python train.py --image_size=48 --qk_norm=true --experts_per_token=2 --positions="learned" --precondition_frequency=16
Rows from block 3 of a small class-conditioned image diffusion model, named by matrix and row number. Rows with one number within an expert belong to one neuron, the router's apart. Each number is 200 + 20 x the weight over its row's rms, rounded and kept within 0 to 999. All counts start at 0. After the name is the row's rms in percent of the matrix's.
Before each expert's rows are labels from the 100 images, of 14976 (inputs lightly noised), where the router gives the expert most weight on average: "peak at" is the part of the image that holds the peak. Only what is clearly more common there than usual is listed. The data: retinal OCT scans (Kermany 2017). In brackets: how many of the 100.
# router: router (model.blocks.3.mlp.router.weight, 4x192, trained with AdamW), inputs 96-191
# up: expert up (model.blocks.3.mlp.up, 4x96x192), inputs 96-191
# down: expert down (model.blocks.3.mlp.down, 4x192x96, transposed), outputs 96-191

# expert 3
peak at: bottom right (38); bottom left (27)
router.3,104,205,201,216,155,217,217,218,205,180,185,203,207,205,183,183,174,213,172,207,208,195,259,229,213,192,209,196,204,204,166,278,202,192,182,199,180,175,224,193,198,228,209,228,183,204,191,198,197,212,202,206,194,207,191,196,206,207,204,183,185,237,199,196,217,193,183,231,195,195,194,200,185,198,210,238,182,207,202,191,211,241,201,195,209,201,226,203,182,208,228,179,175,205,212,163,245
up.0,076,200,216,162,201,196,171,179,207,187,213,172,187,207,185,253,204,235,159,186,189,201,184,183,218,195,202,183,209,175,206,205,184,250,184,202,198,180,219,198,215,186,198,181,194,197,195,213,201,173,192,215,214,202,247,181,186,227,156,207,151,184,161,195,166,221,213,189,200,220,216,194,232,213,199,204,168,194,198,180,194,183,190,185,204,203,153,183,195,171,195,178,186,159,215,217,213
down.0,114,216,175,203,196,193,178,203,236,213,212,211,193,203,169,191,205,175,208,226,205,226,216,181,203,185,183,187,176,215,159,254,232,251,191,212,187,170,178,194,223,226,223,229,177,206,175,186,189,206,200,221,189,212,236,206,183,199,239,201,280,185,172,180,207,209,209,194,229,188,195,199,194,178,216,206,197,198,183,213,196,203,182,204,190,195,197,219,200,222,188,202,198,189,194,227,211
up.1,080,205,166,218,208,182,161,228,194,216,204,217,203,196,219,242,230,213,206,194,187,198,164,204,194,197,175,204,257,161,212,173,227,215,237,205,199,220,204,186,185,160,234,182,222,197,202,211,186,184,206,160,198,202,203,203,192,221,177,201,183,166,216,188,197,201,238,202,230,180,241,204,200,246,170,208,209,200,187,189,209,189,194,223,217,181,200,172,230,206,170,220,226,190,211,218,172
down.1,090,183,214,194,183,184,206,248,176,213,244,204,194,199,177,227,193,179,192,183,212,200,182,229,177,185,207,221,184,166,173,217,212,219,188,213,203,189,220,213,207,206,223,186,192,162,202,227,194,190,221,204,189,196,193,193,188,193,184,182,185,199,204,197,176,232,176,218,217,175,183,223,229,176,215,232,217,225,166,199,195,192,192,202,207,197,201,183,194,246,184,194,195,189,158,225,218

# expert 2
peak at: centre (38); middle left (31)
router.2,105,212,218,186,167,213,203,156,211,207,154,208,203,226,232,214,195,202,232,231,198,202,167,231,198,228,216,199,201,202,208,169,194,214,204,165,227,214,188,210,213,194,191,180,221,202,184,216,195,192,206,212,213,184,156,205,191,194,206,207,217,165,194,212,218,222,188,207,213,246,237,190,211,198,198,168,216,197,167,195,199,194,179,194,221,207,187,185,215,191,192,216,230,197,229,205,187
up.0,133,179,201,189,217,214,184,215,230,165,175,201,208,230,223,229,230,213,164,197,182,229,203,207,181,203,188,211,239,186,166,180,220,231,206,175,199,209,224,202,195,167,233,217,173,198,209,212,210,191,218,188,228,202,174,162,197,226,178,180,175,221,199,206,167,173,222,205,181,228,223,222,206,183,218,186,226,225,212,180,201,194,182,197,199,154,210,203,153,204,194,192,194,179,211,212,175
down.0,117,175,243,213,211,216,194,216,203,184,232,188,193,187,235,166,176,191,184,202,194,176,210,206,155,202,187,206,178,208,200,168,243,183,205,175,211,200,205,183,175,178,206,182,152,201,211,188,214,206,157,213,230,238,196,231,166,182,179,202,181,189,190,173,252,198,174,191,208,197,191,200,233,206,193,166,173,205,207,207,169,216,217,186,213,159,204,197,212,222,196,193,209,183,198,220,230
up.1,099,178,185,183,173,182,225,176,209,186,209,197,188,205,201,223,158,231,181,211,211,186,183,206,203,213,152,209,199,185,169,163,221,223,195,215,203,234,195,229,209,177,216,214,204,192,219,233,215,158,191,202,211,181,187,222,197,208,186,189,198,213,169,164,191,218,193,218,192,175,190,171,208,187,212,162,193,171,187,173,181,181,180,213,209,197,205,172,198,227,212,208,205,219,202,208,209
down.1,104,202,213,199,191,188,173,167,177,161,177,190,208,159,206,229,206,181,127,194,180,196,220,172,202,228,207,175,194,234,168,261,217,170,221,184,200,162,213,161,226,195,213,205,224,199,207,221,185,203,193,203,210,182,177,208,221,225,196,201,165,176,198,193,183,234,216,198,204,216,189,188,193,234,200,216,201,216,162,202,188,195,202,182,215,166,186,205,173,192,205,210,221,207,225,186,187

# expert 0
peak at: top right (36); top left (32)
router.0,094,199,193,173,197,184,210,175,204,210,189,207,209,191,205,202,225,200,201,187,203,188,156,185,208,244,182,189,202,180,204,205,215,217,210,163,190,184,146,201,202,203,192,177,211,200,181,208,194,194,235,208,198,185,258,205,201,193,196,191,220,176,209,201,200,227,195,168,240,208,200,193,192,217,196,159,202,190,172,184,197,185,180,208,201,197,184,223,193,211,195,214,212,194,190,260,184
up.0,095,209,214,194,206,226,192,203,152,185,206,198,153,205,195,203,181,216,192,188,188,220,238,166,210,208,176,196,214,219,188,173,202,202,207,209,175,224,206,205,204,195,181,193,263,191,192,202,200,213,202,211,231,190,198,233,198,225,198,203,170,187,187,239,184,207,197,206,187,225,161,226,209,173,251,234,227,201,177,184,195,212,184,189,218,215,194,197,214,202,205,224,229,203,238,182,212
down.0,088,226,193,172,230,182,178,238,207,220,192,196,245,200,194,165,228,206,204,194,194,210,174,229,215,191,216,227,175,189,216,196,187,218,204,187,174,180,202,181,215,208,206,183,175,198,205,201,182,199,208,221,167,176,240,205,217,258,216,201,192,181,211,171,190,219,165,201,209,181,198,191,182,198,151,182,187,186,207,219,202,143,179,176,213,203,220,232,198,181,203,208,182,224,213,213,202
up.1,094,158,180,213,182,204,223,183,205,193,164,191,182,185,169,215,206,201,188,202,185,236,176,182,206,183,177,231,187,182,204,174,220,204,180,178,218,203,210,184,207,186,206,190,183,196,203,211,189,206,177,228,195,201,180,202,203,201,208,191,185,189,219,208,194,181,211,197,224,238,193,233,186,206,195,247,172,223,248,194,201,194,223,218,235,218,223,195,194,163,198,194,240,204,190,190,198
down.1,082,200,198,200,192,221,229,197,200,200,153,203,191,234,169,220,221,229,162,214,202,194,167,210,173,193,194,208,209,184,192,201,187,200,178,166,191,207,202,226,188,191,179,199,174,184,194,230,168,200,207,177,213,227,199,223,191,170,200,215,176,224,182,224,238,190,236,212,225,208,178,220,196,191,188,204,231,225,165,215,187,192,185,176,175,214,230,192,206,222,204,195,191,211,193,191,191