config.yaml
model: "class-conditioned image diffusion model"
conditioning: "class"
objective: "epsilon"
targets: ["finding"]
mlp_ratio: 6
qk_norm: true
moe: "top_k"
positions: "learned"
beta1: 0.9
max_steps: 7100
batch_size: 64
epochs: 4.6
final_lr_fraction: 0.05
Rows from block 4 of a small class-conditioned image diffusion model, named by matrix and row number. Rows with one number belong to one neuron. Each number is 128 + 24 x the weight over its row's rms, rounded and kept within 0 to 255. All counts start at 0. Numbers have three digits each.
After each neuron's rows are labels from the 100 images, of 14976 (inputs lightly noised), where the neuron reaches its highest value: "strongest on" is what is common among them. Only what is clearly more common there than usual is listed. The data: retinal OCT scans (Kermany 2017). In brackets: how many of the 100.
# fc1: MLP up (model.blocks.4.mlp.fc1.weight, 1152x192), inputs 0-191
# fc2: MLP down (model.blocks.4.mlp.fc2.weight, 192x1152, transposed), outputs 0-191

fc1.138:137159138134130146169121107146169151156122129127122117128109134152130144128139090129135086106074090147177158106134104113133155145091106207146138120094097107118160120108168112188125084091139112136182183085125140109146119125139137102160112143126133168111107112128094161121116176131082124119129111151107129119072170113125128130145119100132152139138122102130117133115151100100126104123129157094118138121091081145125154091136120127141146097131138112095105133117130145117072149147132176106140137179112123145122139119132150129110162112145125137154112119137105104141181090145155118115
fc2.138:127152185138102109107127127135065127154118144088129151098122121130132152140175110132114102074156124135141117126140087132139114132135116165143094180143154132104134088095177133127105151160110136116192183113086095138157093087125108122098122113156118150140105115136112132133141136107129125161124144112156111134208111171172121146100090102099146093135138144154081151135115131117139118156151164110119104125137138146138146131099123144130121143120144105163194154091117111137125145139133123130149105149118111148171112098144132125088152129151113131109130140148126130126128139079116168105
strongest on: finding: normal (91)

fc1.703:141150139130159134130084151140131172158126104082144111128141137128127127116134069099139104166096138142150108136132107140167178120119116110100122092155136138154151142156123118103141104150108109148100149120101133153138067142140163182111160118128116060122176114118186110114137155147134113115096097144136128146139105110122117135114126149192117088148118136131090156118115140115110115185116129145134124145159091134106144111100116103108142125136147107126155140118185155131087108141099150098091139127141147131145106139107146108082128141135159125090143125189133151133118102120065122123
fc2.703:065146135116088141131107132137134139122086174123129140134107121116156121155109131110096148174094092115122122202140080080146103153107141160124149180100132143130129089114096146125098100120133078139108128117171140131144136098149122130120152127156149177110121140150112170138144128130152123070131136125152146087119130130132145096119125105136114119155149156140124137145106091145172098194109136079146153110075091126139098163088128114116119150097144135170135137157163138125116138120139127133157107180098162129132142126114138111107137131149137113154119076116132133112121161108140132119
strongest on: finding: choroidal neovascularization (64); finding: diabetic macular edema (29)

fc1.640:138116162101133146136120144124136166134099110103145163104140165146092147083146077109140100153136101130073141111138156116121105087128127128116142111119120153157122101144117108139145132110102149122084075124139152163155106141154109133133134104163115072088140127129125186145128128175095105113135133160153114144122095134120126128139125129165118056116129135120121130105126128126123117193150142125111115088139127137103173132135129085112155133104162080127180108114105183135137137118145173096111141147131145095175128159119126091096127134171148124119122126149165104113129149117111085151
fc2.640:098139123121125111137119106156125154113111125127118139190102115116140150150177136064156121185130128148097133140134065146090150153163107141120118172125149127121156081144124137122120134143163115137096129110129108131107116121124132166099101095156134145105096123168149145158131132115128124119105131112108136171134148159144095110118086134108084071186100166134165103125132160148115122165113139119116108102090124107105133119145098140074149125120125127095124116113109165093113138160141131171115105180148155159090141111094146116143095091110152101107122099130137127145097104154125134148
strongest on: finding: normal (96)

fc1.499:137119131129127177096108159145147130100102169119119128152164076145078127123162151082216104196154144132158124145095139123149161136128153121121109084121135163123073140147143154126112122113163125119122132111149121133140136120081127115137096097156146142135131145132151117103135118125133105122133135112074113155076135108115143087111146155145145144085125131119121138119110122132107137072141093186121093129096133122128132129109108169129120130132135122084127133145173168109097141126096118149158106102117126156112153140147135090129160157067138123120141109121099159149115115139131132091
fc2.499:144121139161105122136103155155163139145110072117125139146119131128122133106130104139134123108133161131125135119109170127124108149147117088127080154115156161124129120121131134173144204120102127105146099135122131121100177112119128129155112159154129053116148148110085138152104131139126117094128130137140124169139114106180144113125107104190127172160129127131138138161083106148134098082134129160129123126170166149091129152143128137152133160108141143170098115108151097115037130120146122122132115061103141114127107137142130154160149140108156150083130129146139122111108114132130125091
strongest on: finding: choroidal neovascularization (63); finding: diabetic macular edema (36)

fc1.226:140137133114136096142048115156131101119087127088151146141156164149166150135143110157128103122148127145131126117174179111126098162071083136128160155139086119093122176180101086139148125097120128125092128107157143132090125171161156127113125144139155123041130119143152139142129137132132128103101141125143100120102119099154125105129148130085119111136114147112085152133142144139093111159138124103129132143105123126077135128139130102111113178097109142100120085129134141158116122150095089152117145138142173128165159132161183154129136147130113122120132127133129112134129112121153101122
fc2.226:121099157124127124158139117138146128131119129117137149149120179140094123136124143125147132138150124153164137125140101142142119134082128126138156122144083100150090162092163147139101165152122151121076111177044117160110135129122117104149112118099104112065129106160185100112119089136147117061137130099142096118134154127108143129130154098102138156123142128103133143145104123123178099100099092122099131135127147157116143106138135147117201134097088138145091127124118156101170128113126141117143173111123177157089125141099120128140099105150147156125135124108128146119159098111093144138
strongest on: finding: choroidal neovascularization (69)

fc1.504:154115102134125097120085113103143153118167151133121120072144159105072101170168117117140092093142132128156148109159133103106095123141135102122123145144127118107160110153135161158111153121136084136128111139100161148118157183134108128148152097149136129092108124126104136120132151128103145112132115138109090134109133128120107150133160125150113117132127154136123102191114183141153139074107135105089134126095112129148151150141127128149118220119126101143136132137140172155120142124081119131086149135060136109110131172091153138135126106133079129150137127129113121083121128096132093157
fc2.504:133125146097075125155170117131143147153152132109117139132117109130152143157180129143124121105111132153149124133138160149115118196148097093145132143190148120103163123087142130078120144200120082113180118113139129144095126138133152124108146100150104165146119122169100110121147116077087133150145144126117123115156123124120126145083141131130141128162116159115138121115131111153146144101111139101130098131102082127119128156148148149101156164113137106127165123198139156108146113135100062130140063098127147140113122139125161128134157138139157122125090107124130143093100146140157147129
strongest on: finding: normal (91)

fc1.240:093113083131125153135095127122135115145103201151137124146117171135128137127136137162140128114109107136120153082137178128117095140135114107158126112110097113139162126114104111185152147150084133111135139129132168147141136126125111171118137134156146124127133144132124142110156120123074109094127106120162120174096105110125134164096138065147137113126102098158111149126152112122095102117076156105125138122170156137137147115137087084123158152102103118115146110112108159152131100143121121130135161139145140120110138132118151088215168129174116141085151096114120136120110129150139083080
fc2.240:143142142139127106119134030152144113104118186127121121153131087129158126143104157141116119083140086120152129122165174095142163110139130157129136107133122153130158149155137132118144147145079121132098177109137143112127087148124126114157155118119126189122158144129115131135122105120078102146134139116100128157127117127207130116116132133185080088174146140105161132145089119110130141147125152101149120129148168123132133126120126131179117153103116129125136143097125104113096145114121139102168081118181129136191158136154112154134130135134125132147122118136094144131129116152143161142
strongest on: finding: normal (100)

fc1.195:162127121111145098120108128101090151178116100120126088112134129179079154147145119131127121117119153140150114080136130157146130079179130094146141133143150124150141142098159118115129174120119125145136124109132113139157174125124121151123099102128150141148092131100164154112150186134113121158113162155111096136122138115102100129144103147118149090146121111159146143154120152082116108085150141088108152143149108087098098114126189109109150147101139103109074156122102142136114142108118128120155078100112133128158112096155133107107150130132085136175113128169127131106188118148153162136
fc2.195:130137097123121128117118160119109098136156108135149101084127131150122130187139103092142146178109094138128135225132156166141175190118127081115121129121167096117108133119152129155148102118146128116154158090123094138166145140149108156112157153167175103159150126132110088102113154111116136089123109094148107155132138118137101123134126165112124105134123133113123115138117143157126147056144136154098106084078110131120114131125129092133114127136143114138105148116122141164101153106106108112102156170195142119114126125120127121121136154109113119144152125142144134152112174110109095125
strongest on: finding: normal (90)

fc1.261:152120133074110135136171106133147127147128129152148146105128150127142123086121140109111119145115169136153139146131152114148117134163133036128159109145140129132137162139135136113111145156120119165128091139138186129138128121099145141124153127102151106143102120106084154123136134132137153187179128122139104132064131148129158115119150097090131160175140117130107134089117100161108110079140154143123077125122166081173114112127134092110151134118160132155149150108093070090090117113132146162131117112134124103126178131101088117092127163135121121146095096104117117144126135116111143149
fc2.261:103135134176134135091126171129111149142142083097097102120139071139121143102128187148140116119120158102121136154119150107132118132125127090132119142127131133144158164127140091101107084118115119111146165185134124145091193132124165134112103105177137089131137163149129161142136141092102118139150118113122120123084089136149101138103136173126126154114142124153114164116094154128126139069122104091074156123115120127157118115128102115193092106137089120120114127125107130131092156129110126092162137133097097105126110127097132137113149163148123147124148136140142128128148138093154123057
strongest on: finding: diabetic macular edema (38)

fc1.334:164167143157129173122152146107122112152117135105102141124117140125094127099104151110135182141123138151153153126123101117137092126109141146161102119105144091118146162146146174136082138148116097101111136140146131164116103121118088111148122134144126131138125150110155096164132145101150127126131134141148146137127120125133128145124087131158100122142111078160130154129161136082179111125139143145120188116141115160146156058140089110168169145144081115102127119135146149035121102094141105118099110114086136110117117113144093096118145139137176120087113129133136149163104116149106089129
fc2.334:108163127166173151103143111132126151114120168174176139191115099146098130102121080158159097118127147083133107113090122145115160130120170113117142122093128090125090135128108111118109142123130124145143099104124164148119121126126149104134113139086138152137160142130125103094154145108121118113141115113109141136132139145126126106124156115151134189160139116144108119124169123136107087045093120159095099082116128112128124097140129152156111098151121118125157121138137158154226154130158110090146124188142155132132116147141149108103122132125098126124126105127116105120127154147137152146
strongest on: finding: diabetic macular edema (36)

fc1.546:136145098099142147137130096134107146081119144146148142099150098102131111069102154081124125124157115127144122139118097137109144134125142095147125149173130133135104106128183159116157139130188104141134122143132093104112120127096144120106097113096111101169085119157144149127144114132091113160135139126136115102149157104156119118119103115091092131115110142145179126148118134152110143122121126091100137146149129148126106112140140127108126135144134172091136137098114018144165123088134133092135154148142134139108165111158142140158165136118149163115095138078147124148139169129162075135
fc2.546:136123123119137156148144115101137129138166117123132135113131126126152119138159119191061118161117128174136119105126116112112164134098098118140135132112118148148106182131134090127112180078133110127116134145101143104097100125155147113150086151118156158157067149169103117137108113150169131167118141133184118125074150142139149140142110116118138164162114111099140170112149135128100141143136092153102112132117151135095158121068131122104128108105115137123149116117117052117169145120152105133093093124169113157143118143128129092127126120163137157107128165136154116136147144151094156087
strongest on: finding: normal (94)

fc1.585:121088119142099153105142137097120136169127133134134119094148178137111166118169125127154118134107126127187125126103138123098100131126135122154107113109094112145124128173099124145138088159119124142112125113117145146096130174073135161135162140151096130095103146097157116131163139090185124135158093150076084159089179154140131146128111161140132122117164112101108111126159125142105115118135111111113156130140145130152135107136164150154133130118087086102122121118093183155075109137161098123096102116099126153096123141139122083126105115126166164142153144134110079148165155128148129113
fc2.585:137153102090114138143119152088172112148094180098163119129118138098146150143155156095107143094127141179154096093131134154091123070129155132121148135123133165122094164111162118133145139115131140129117169144146159127097087175092143097144123122125152139129106103144134146113138135118144078167154108127117148154151106140179133128113122199119138136125168127092113155114128105115177065143127156109131114129139092100110145142150093125147141125152156142129150120133142151149093148135110138117092104119106124112094121114128131113172132130082145135093162093101085148142163104102132122121
strongest on: finding: diabetic macular edema (60)

fc1.645:136138106132131130141131118124070116153120136115158163176113113092123105124125113140037102137113144183129166103099122120128107175118142105178129133124129137106129114105106085077139130125103147140109112123151133135114150150125158138125139130108139082124181150168142131127085139126129147129127126118120133090098135143124160137144136113181122114134131128124091132148089151146118124152101148155108127117212174111109143140137149074126119128126136141174137111111078093104106154150138135082062149134140098143162147129159134125154095113143130122129147094117139130130109104147128138168
fc2.645:080138125131136147131127186141129141145118111098178118036125155128130133106129116093221135172113108129136134147113061117122108148123124155130136140132122101124229126147128128118100085115118115133105055148149132127115144135142109128113139129173119134121211124144165128137119160125177136150133132117206112090103138121138116125120131120126098113088129145152114131122167121101122113157118116132117120121171134137122118102142133105092126106127117122107099129127105121118157143137124135118145113110127115127108138109119131124124129131154152143099119122120121126133127132127128137077
strongest on: finding: normal (97)

fc1.682:140121149142155124132059132108110167103122142105145139118120107209120137137122115102142129163147081130165136141089138110114135107102139159102137093160120150193085133113124150138105136146108131154157134140137121117164077134112148153119118115130115134084133095154125176143094146175139173089146145138122103119119128138146117157136149170109162099107147144123107153144125093128103127084117141129110110115121136084102151103165111106135168125102159125133148134127090152102089188094157101116134094107105104103128131126133162148126130142140158107137126126103139162107097162108132088145
fc2.682:146094143102138111101129156100150178143112097134108128148120068145146118128117126145144104167148125114130125157119143117134101148118118162124158144097130171140133145105141102162112130089135062095084138104132100085129153089110141164124066133106114157121118141137097089121107105090108102126128120147160108166120146132126124155114146129131132129175156108121136121091126136135136149041112093139159127110098135135147138137175139126081165128129123159110118132141096145121093145136089137156093140122132092131104116121119172168188148130134133143140117145128145100096088096134103099124
strongest on: finding: choroidal neovascularization (65); finding: diabetic macular edema (28)

fc1.610:104128106159112106132157138140084129159156109121138169165097147141113116147166142142078136123112071120121143083149125155089124133128130132102161126080104109123136104089141147145108115110141139092097124130106130126114135121107108160162107147123128138093153090149193136131118102104172134104129119139084128082113142095105121169122112140130102130133092122152163149181105160121128154130143109107162151122089121097126102124142116164150143123134101111183110122148123152145119165140084108119146182134138135173148159134120156164127155088113101129098090158111097124094134122129172132124
fc2.610:100132112104143086115123135123052147133109135140144095143146129139143111184163187121142124135127101113132108128131130104148112167173122140124164085144105123129101089141166136151135107104107129165088167142086125155083136099146115143093128167107113126107157115073175160140109128119172161163110135125155133137155154138097085129169097157127139138114097124115132119114152135120131130104098106127122118158107168131139158157117129113096134111131051134082142145107123126144120106128116107141120108147134142126156139134174131133077114145080072112125136137129139099151114154124132115120
strongest on: finding: normal (96)

fc1.346:140127192133147151147121136163145126118117135122125165114138147101115148131150154108135053118146143107082117145072119141144152147098128104100142083151145086142108114128159156135104099116117143163108117095118180146115154112124142187161098107148164136120116154098120157091143138136126126125177122140123144133148144133131127144146153104129114104138106135068123136162125195110122138112144115162093104171138107114100084094104131139128155090116160122108102147130132141173131138146123121158120167136110091144102099147127179103143110144142115117065142105135121116105133132084138117125
fc2.346:120175114168139138148114103119126150140094126160129109144134156123115116140150095144123145120105138137108151103087121172117088093087111081144151142127071111133119106090139139113182109076130132094170143138115114167113103121105136078114144089130152131098109156145089125122150143123127137124111141104150186126129141111117132131105135136068166096112111154090124119152151149142134155041146155119120123096145135142128118131137134112116149162172144133127108125117143141137174123090104147195116127146084110113139115139154137114165156140145145147170119099094124114129118125113122096110
strongest on: finding: diabetic macular edema (39)

fc1.514:166133131108148146128148105103183151155128148140047165096123135126141180153114121141128152102143098104109096135145131123166140127123154091144128153090121117126119110129131155130080133122122134138136128070114157090119162118150165192149142140158102141105125156114142125102093133099124127125117105153132100117133119124102116137100168092119136097153146121135123126161131118105133110079127099068130123108098085108177137144155117167121172159094138139129109161106144104088150142142125147148098120146142134133130104129098132151125153141121130129129097108162158128113093074160185113121
fc2.514:147083138113081113164086131116151138138082111150088131131127106148116109138141110102204122098107114127128123181123114118138135120134162102159101093147116113104150099143157116126062089133161089119115175128133112095116171156114058132149137119161115140104142135163195116150116109094117113154119123100146132118111135161100130132118145160128133144112133135119084093104108124105120139100114133142110123086119101135114120144096134100077159139130162148140144122140168133131168119121112117179093109124130159128104123095153110143140123151151102143130089137136150119121159117150113157096
strongest on: finding: normal (95)

fc1.284:117114106141103128122124152158162145138140149102102117086112153122122156166118158127133100095131126145145125151153137126135094161112129140111131156141143093117141155139125130090086169117114116127181123102109188125124119103131116161163192104138106108118114101142117104099128148146116119100140108149116113109107099127124154105186147068145113147156160120140122080165150126122120134088136162125126102162132103087172119131107129096115106124099115133120151155138112126124139122142140175092104079106189121189136141125102138108122143131103150139122110120136168123139139060125083120171
fc2.284:095133144145137139106126100138170125132109113126094103140111125153089116137101139132132118061141136114125112135124150117130158111143150141117128152143146102140149136103113149093030184118155136107159163131113146113086122123147116112160188122157126166098098131135110115090116100081136114106146128114073142178083117096115150137146104162114117119142126125139103161107047107154153141115143118109124159128140116126137143135164125152140108152115148126139103103126139128140166162121118133067193141140123136137139134123108119149185118139145140126107142148141123144118133149127131157169
strongest on: finding: normal (91)

fc1.468:125105107150124146149178141126114171136084108126160122160199136158116121141120122161132152136158119090116110131148114162045144122134086101123114095100068159114157129129144146131092144137094178094122116128180145129099131135135081123100115117138136123115148112172134152104134115137149162145210144123123148103129185147152103100120139173148121112135073110121131129141145124124097128116126122111110115138108143120128142125132126138150099119122143148143136141126112134131113155122135113111062107143110112138112134077146111080104161118126135167103126152123142151096151122104159108123
fc2.468:151155119104135147131096139132133170126096148132152113123135104166109144139101147146127132138105134099143129123124134159104153143139136189103110167146147169127110134147100096126109143109133130169149147115079128146131152103100161163140130174115086144107116111131121114098138146119142124100105105137136130154109103156159138110137179078143044131110136124087158125084163146125135128113146146133124118160129152151117115120121128141063118121081127088109166154138116154124071176145096143126078121132100101102098111106100151092113135100157126077110141142116157104146133116122146092110
strongest on: finding: diabetic macular edema (34)

fc1.58:166128101131155109160097116168129179117119121131194141095161144129106126107138081136128124144094127103090115099133132126116124122182076152134129130144098127153137138130128121112159140142132134100116168139151120178117104162130120109144147098134155124149139105117150131076151095111132113133176155145112142121119148135163074143095121138145114132149154105125108092125116168132115161156109152071123137157120142069141151128128106114135168093117101093146162108108123162161076138120104158147079103133092127090128096136153108105127124094137138096149127130157128146098130147088111111159
fc2.58:133157091124130127164124129175179155133133169095164117149116160138119134162171139132107142165114105112112131129112061151113116096122098146148125156139130116137138115118101125097133117113115123141135130162131119099104164134158140120163143139117123135136104144122144115124133141096121139114077144074121103134082129124118153130136080127130105157148143134105102118145095105160161150165151124146105099122132105105128139116144094174067097119125122128117143124137150166104066117148112085108078163172105144084069145123107120098182119141186138105119130127140140101157113116109148131149
strongest on: finding: diabetic macular edema (32)

fc1.188:122131127098140123121155168089139170147121145155151150122160131105150116129132083152170174119143095143106105152121113132128126158105142122115102126119157141130126137123168127152097131127093139119154136156152099152148145152129140159113126114102093134151140198095160116116134126151124135092176162155145130116148103137059131100137162133114144122153106139151132105129106098105087107121124142080114107117141182080084110148118158130147156125135069086160159119102180109131081150114147134094103119149095112136127110089117103099129086113151144137109164107120129132165152133099114110121
fc2.188:098136144111110113116120147107150127147121126119136147176115155155157141127091181162130141132104118100130110129142092110105170124110095137110097159094129207159092117145106126133121136139143105128096125125124114155093068113113115087102096136065071130154102121119121126139147077106150122136090094115165155117121134137126133143100134140107144116108120109107086100126115093135097131136118113127077122100141143092114151107088094121116148147120148136097066095116148154109085153121146134157147104137177106116136126127092116144111107124176142102126124117144116159131157157169140133148
strongest on: finding: choroidal neovascularization (59)

fc1.469:102100106131127122148143151083100109137165161094095160088114161134116130165128128150088105160106139156137127127089135141075119121161158132165095140138115080099116111100114136094135163173090168131183104075135148125099133136111144177121175128164130108140184129117149113090129120110161129134132125126098081121112160132132158084136148105144129146136149138137116143147136118165115164132132150169115145118151104139126127126127153091094134104105135097143130149139115119104134129159136173077054105157152148137158143125111146123086132147118146141106104100149116132125124126145110124141
fc2.469:137091115070119122166108132113090163149114141132153091114107135091159110143131087142201128206101093154139123120135078140121110151149109120124116149136131145112125125132123149140114062165139113122123104141113099108126097103095115141097113126105129127144134166109136099176133124116143139125108114132181166139145108118128122150139111113145082176135111135081133123151143153143154156163153119074124110128137112139149102154162130099087142106121117148085148099135126128157172125127155089124167157158138128116133145093095121154069115138162103131099131119117117145113122140117128147118
strongest on: finding: normal (93)

fc1.304:119191135145137137155125109104131101160148141169125097152119092170137111131135131146142122121141091109067081103142099159135137121192072135165120123119101137131162114084117130136129118150151108141113121077139151158122113104134104094152138112136149118128122156206136195158117119091159110126111150109133091112130081105116110180098142145112149112143113160083179118117144162137151150142117135128138134089128125089093149123136165141116137150111084118166135186124124130123118116122117083131144118158113143151154112130124103113116119144116115098141133098129142113109106120106127140125
fc2.304:153110116136165115100109147115136145098134129109078156148127151117084135107111127153124106149134130065083164114142105162120095147113132113122150154122076080118140126132134087138127142140150135158156087145092136102102115111145164109137136118130104125106133108110158103119130150144129115147131121170174125157086132118117154123111107097160092110157126130140102148093142123107102148162141162144109124133113109165124103136073122101145114106117139096090148096155169177105092127099133158087141108098069184142110145121129137109168126114192132145132137139130134090142138158139145094132
strongest on: finding: diabetic macular edema (42)

fc1.84:117097122146143110155110150095127084127170118078111086139160142147155112133139143129155143149095163127116145121117135158111114147123112096096085137105083163195150102133126168148139092137121164139139129193118140152125156143126099108146144133171156130111142155145134082138074114146115128105165142124139133133143143129141170157116142140100120148123106128079126147122128176127176100172076106106113118131118136102142105117114100152136140145151129078126126121090157140152129117135089128119133136144100113125128132089138129102106116154114086125127171163106104127155093100139063137113
fc2.84:177137106144123157147118150056144121129127120125121114112140155109157138114134148131137118131134136129102156138134124133140082114112127072085115119127126142146134134096097095153191143143093155160148109126109119148069147110147166154131142163142101141122114082081116174100135120121143132111118115128153095077124120131117155136170147094099115120161131117167147125154139129119142108157106150157122137143156127138129137123172113116183136169076116132113153159172142160134094153142131136086157149119171132116134148128108155153147120139072145095160127123182120098124136094106147094113
strongest on: finding: diabetic macular edema (28)

fc1.161:137058126112136093153123109057117125149136130099123141112123123182127141159141161161132129127146110142140098138118092146113103133163142100081122115156138157110081169122123116132120134148115117118147126113101156142167103146126150113152162132146155142129130137106108104152138126180115140136134157104116121122099086095100164127135137148128115146091157124135122117107188124137167155069113122126130149168091137148148154132165123099119119079091148099134131099155143112075105128115220151131105119138131125115096138135136142107112106133163131093104124093135147088155134139145149127127
fc2.161:136162090136108092130139117128152139122123106133108107168145130139106151133137112084117132126109114111144104122101132160118090097150166064103151129111127129128110123110088143152136149133102124138181118110149101163143143119084119118127117160109116135145155095141113150111145161129075117060103093118140149146114137111124103145121166150134118111148140134140115122150116125126132136013157113126163123111120114148165104131167085124156111126108119165123115082106119131132169161117122097110178089149166103109140122141095133136161128143110126110074146157131141156122137129142128145081
strongest on: finding: choroidal neovascularization (61); finding: diabetic macular edema (35)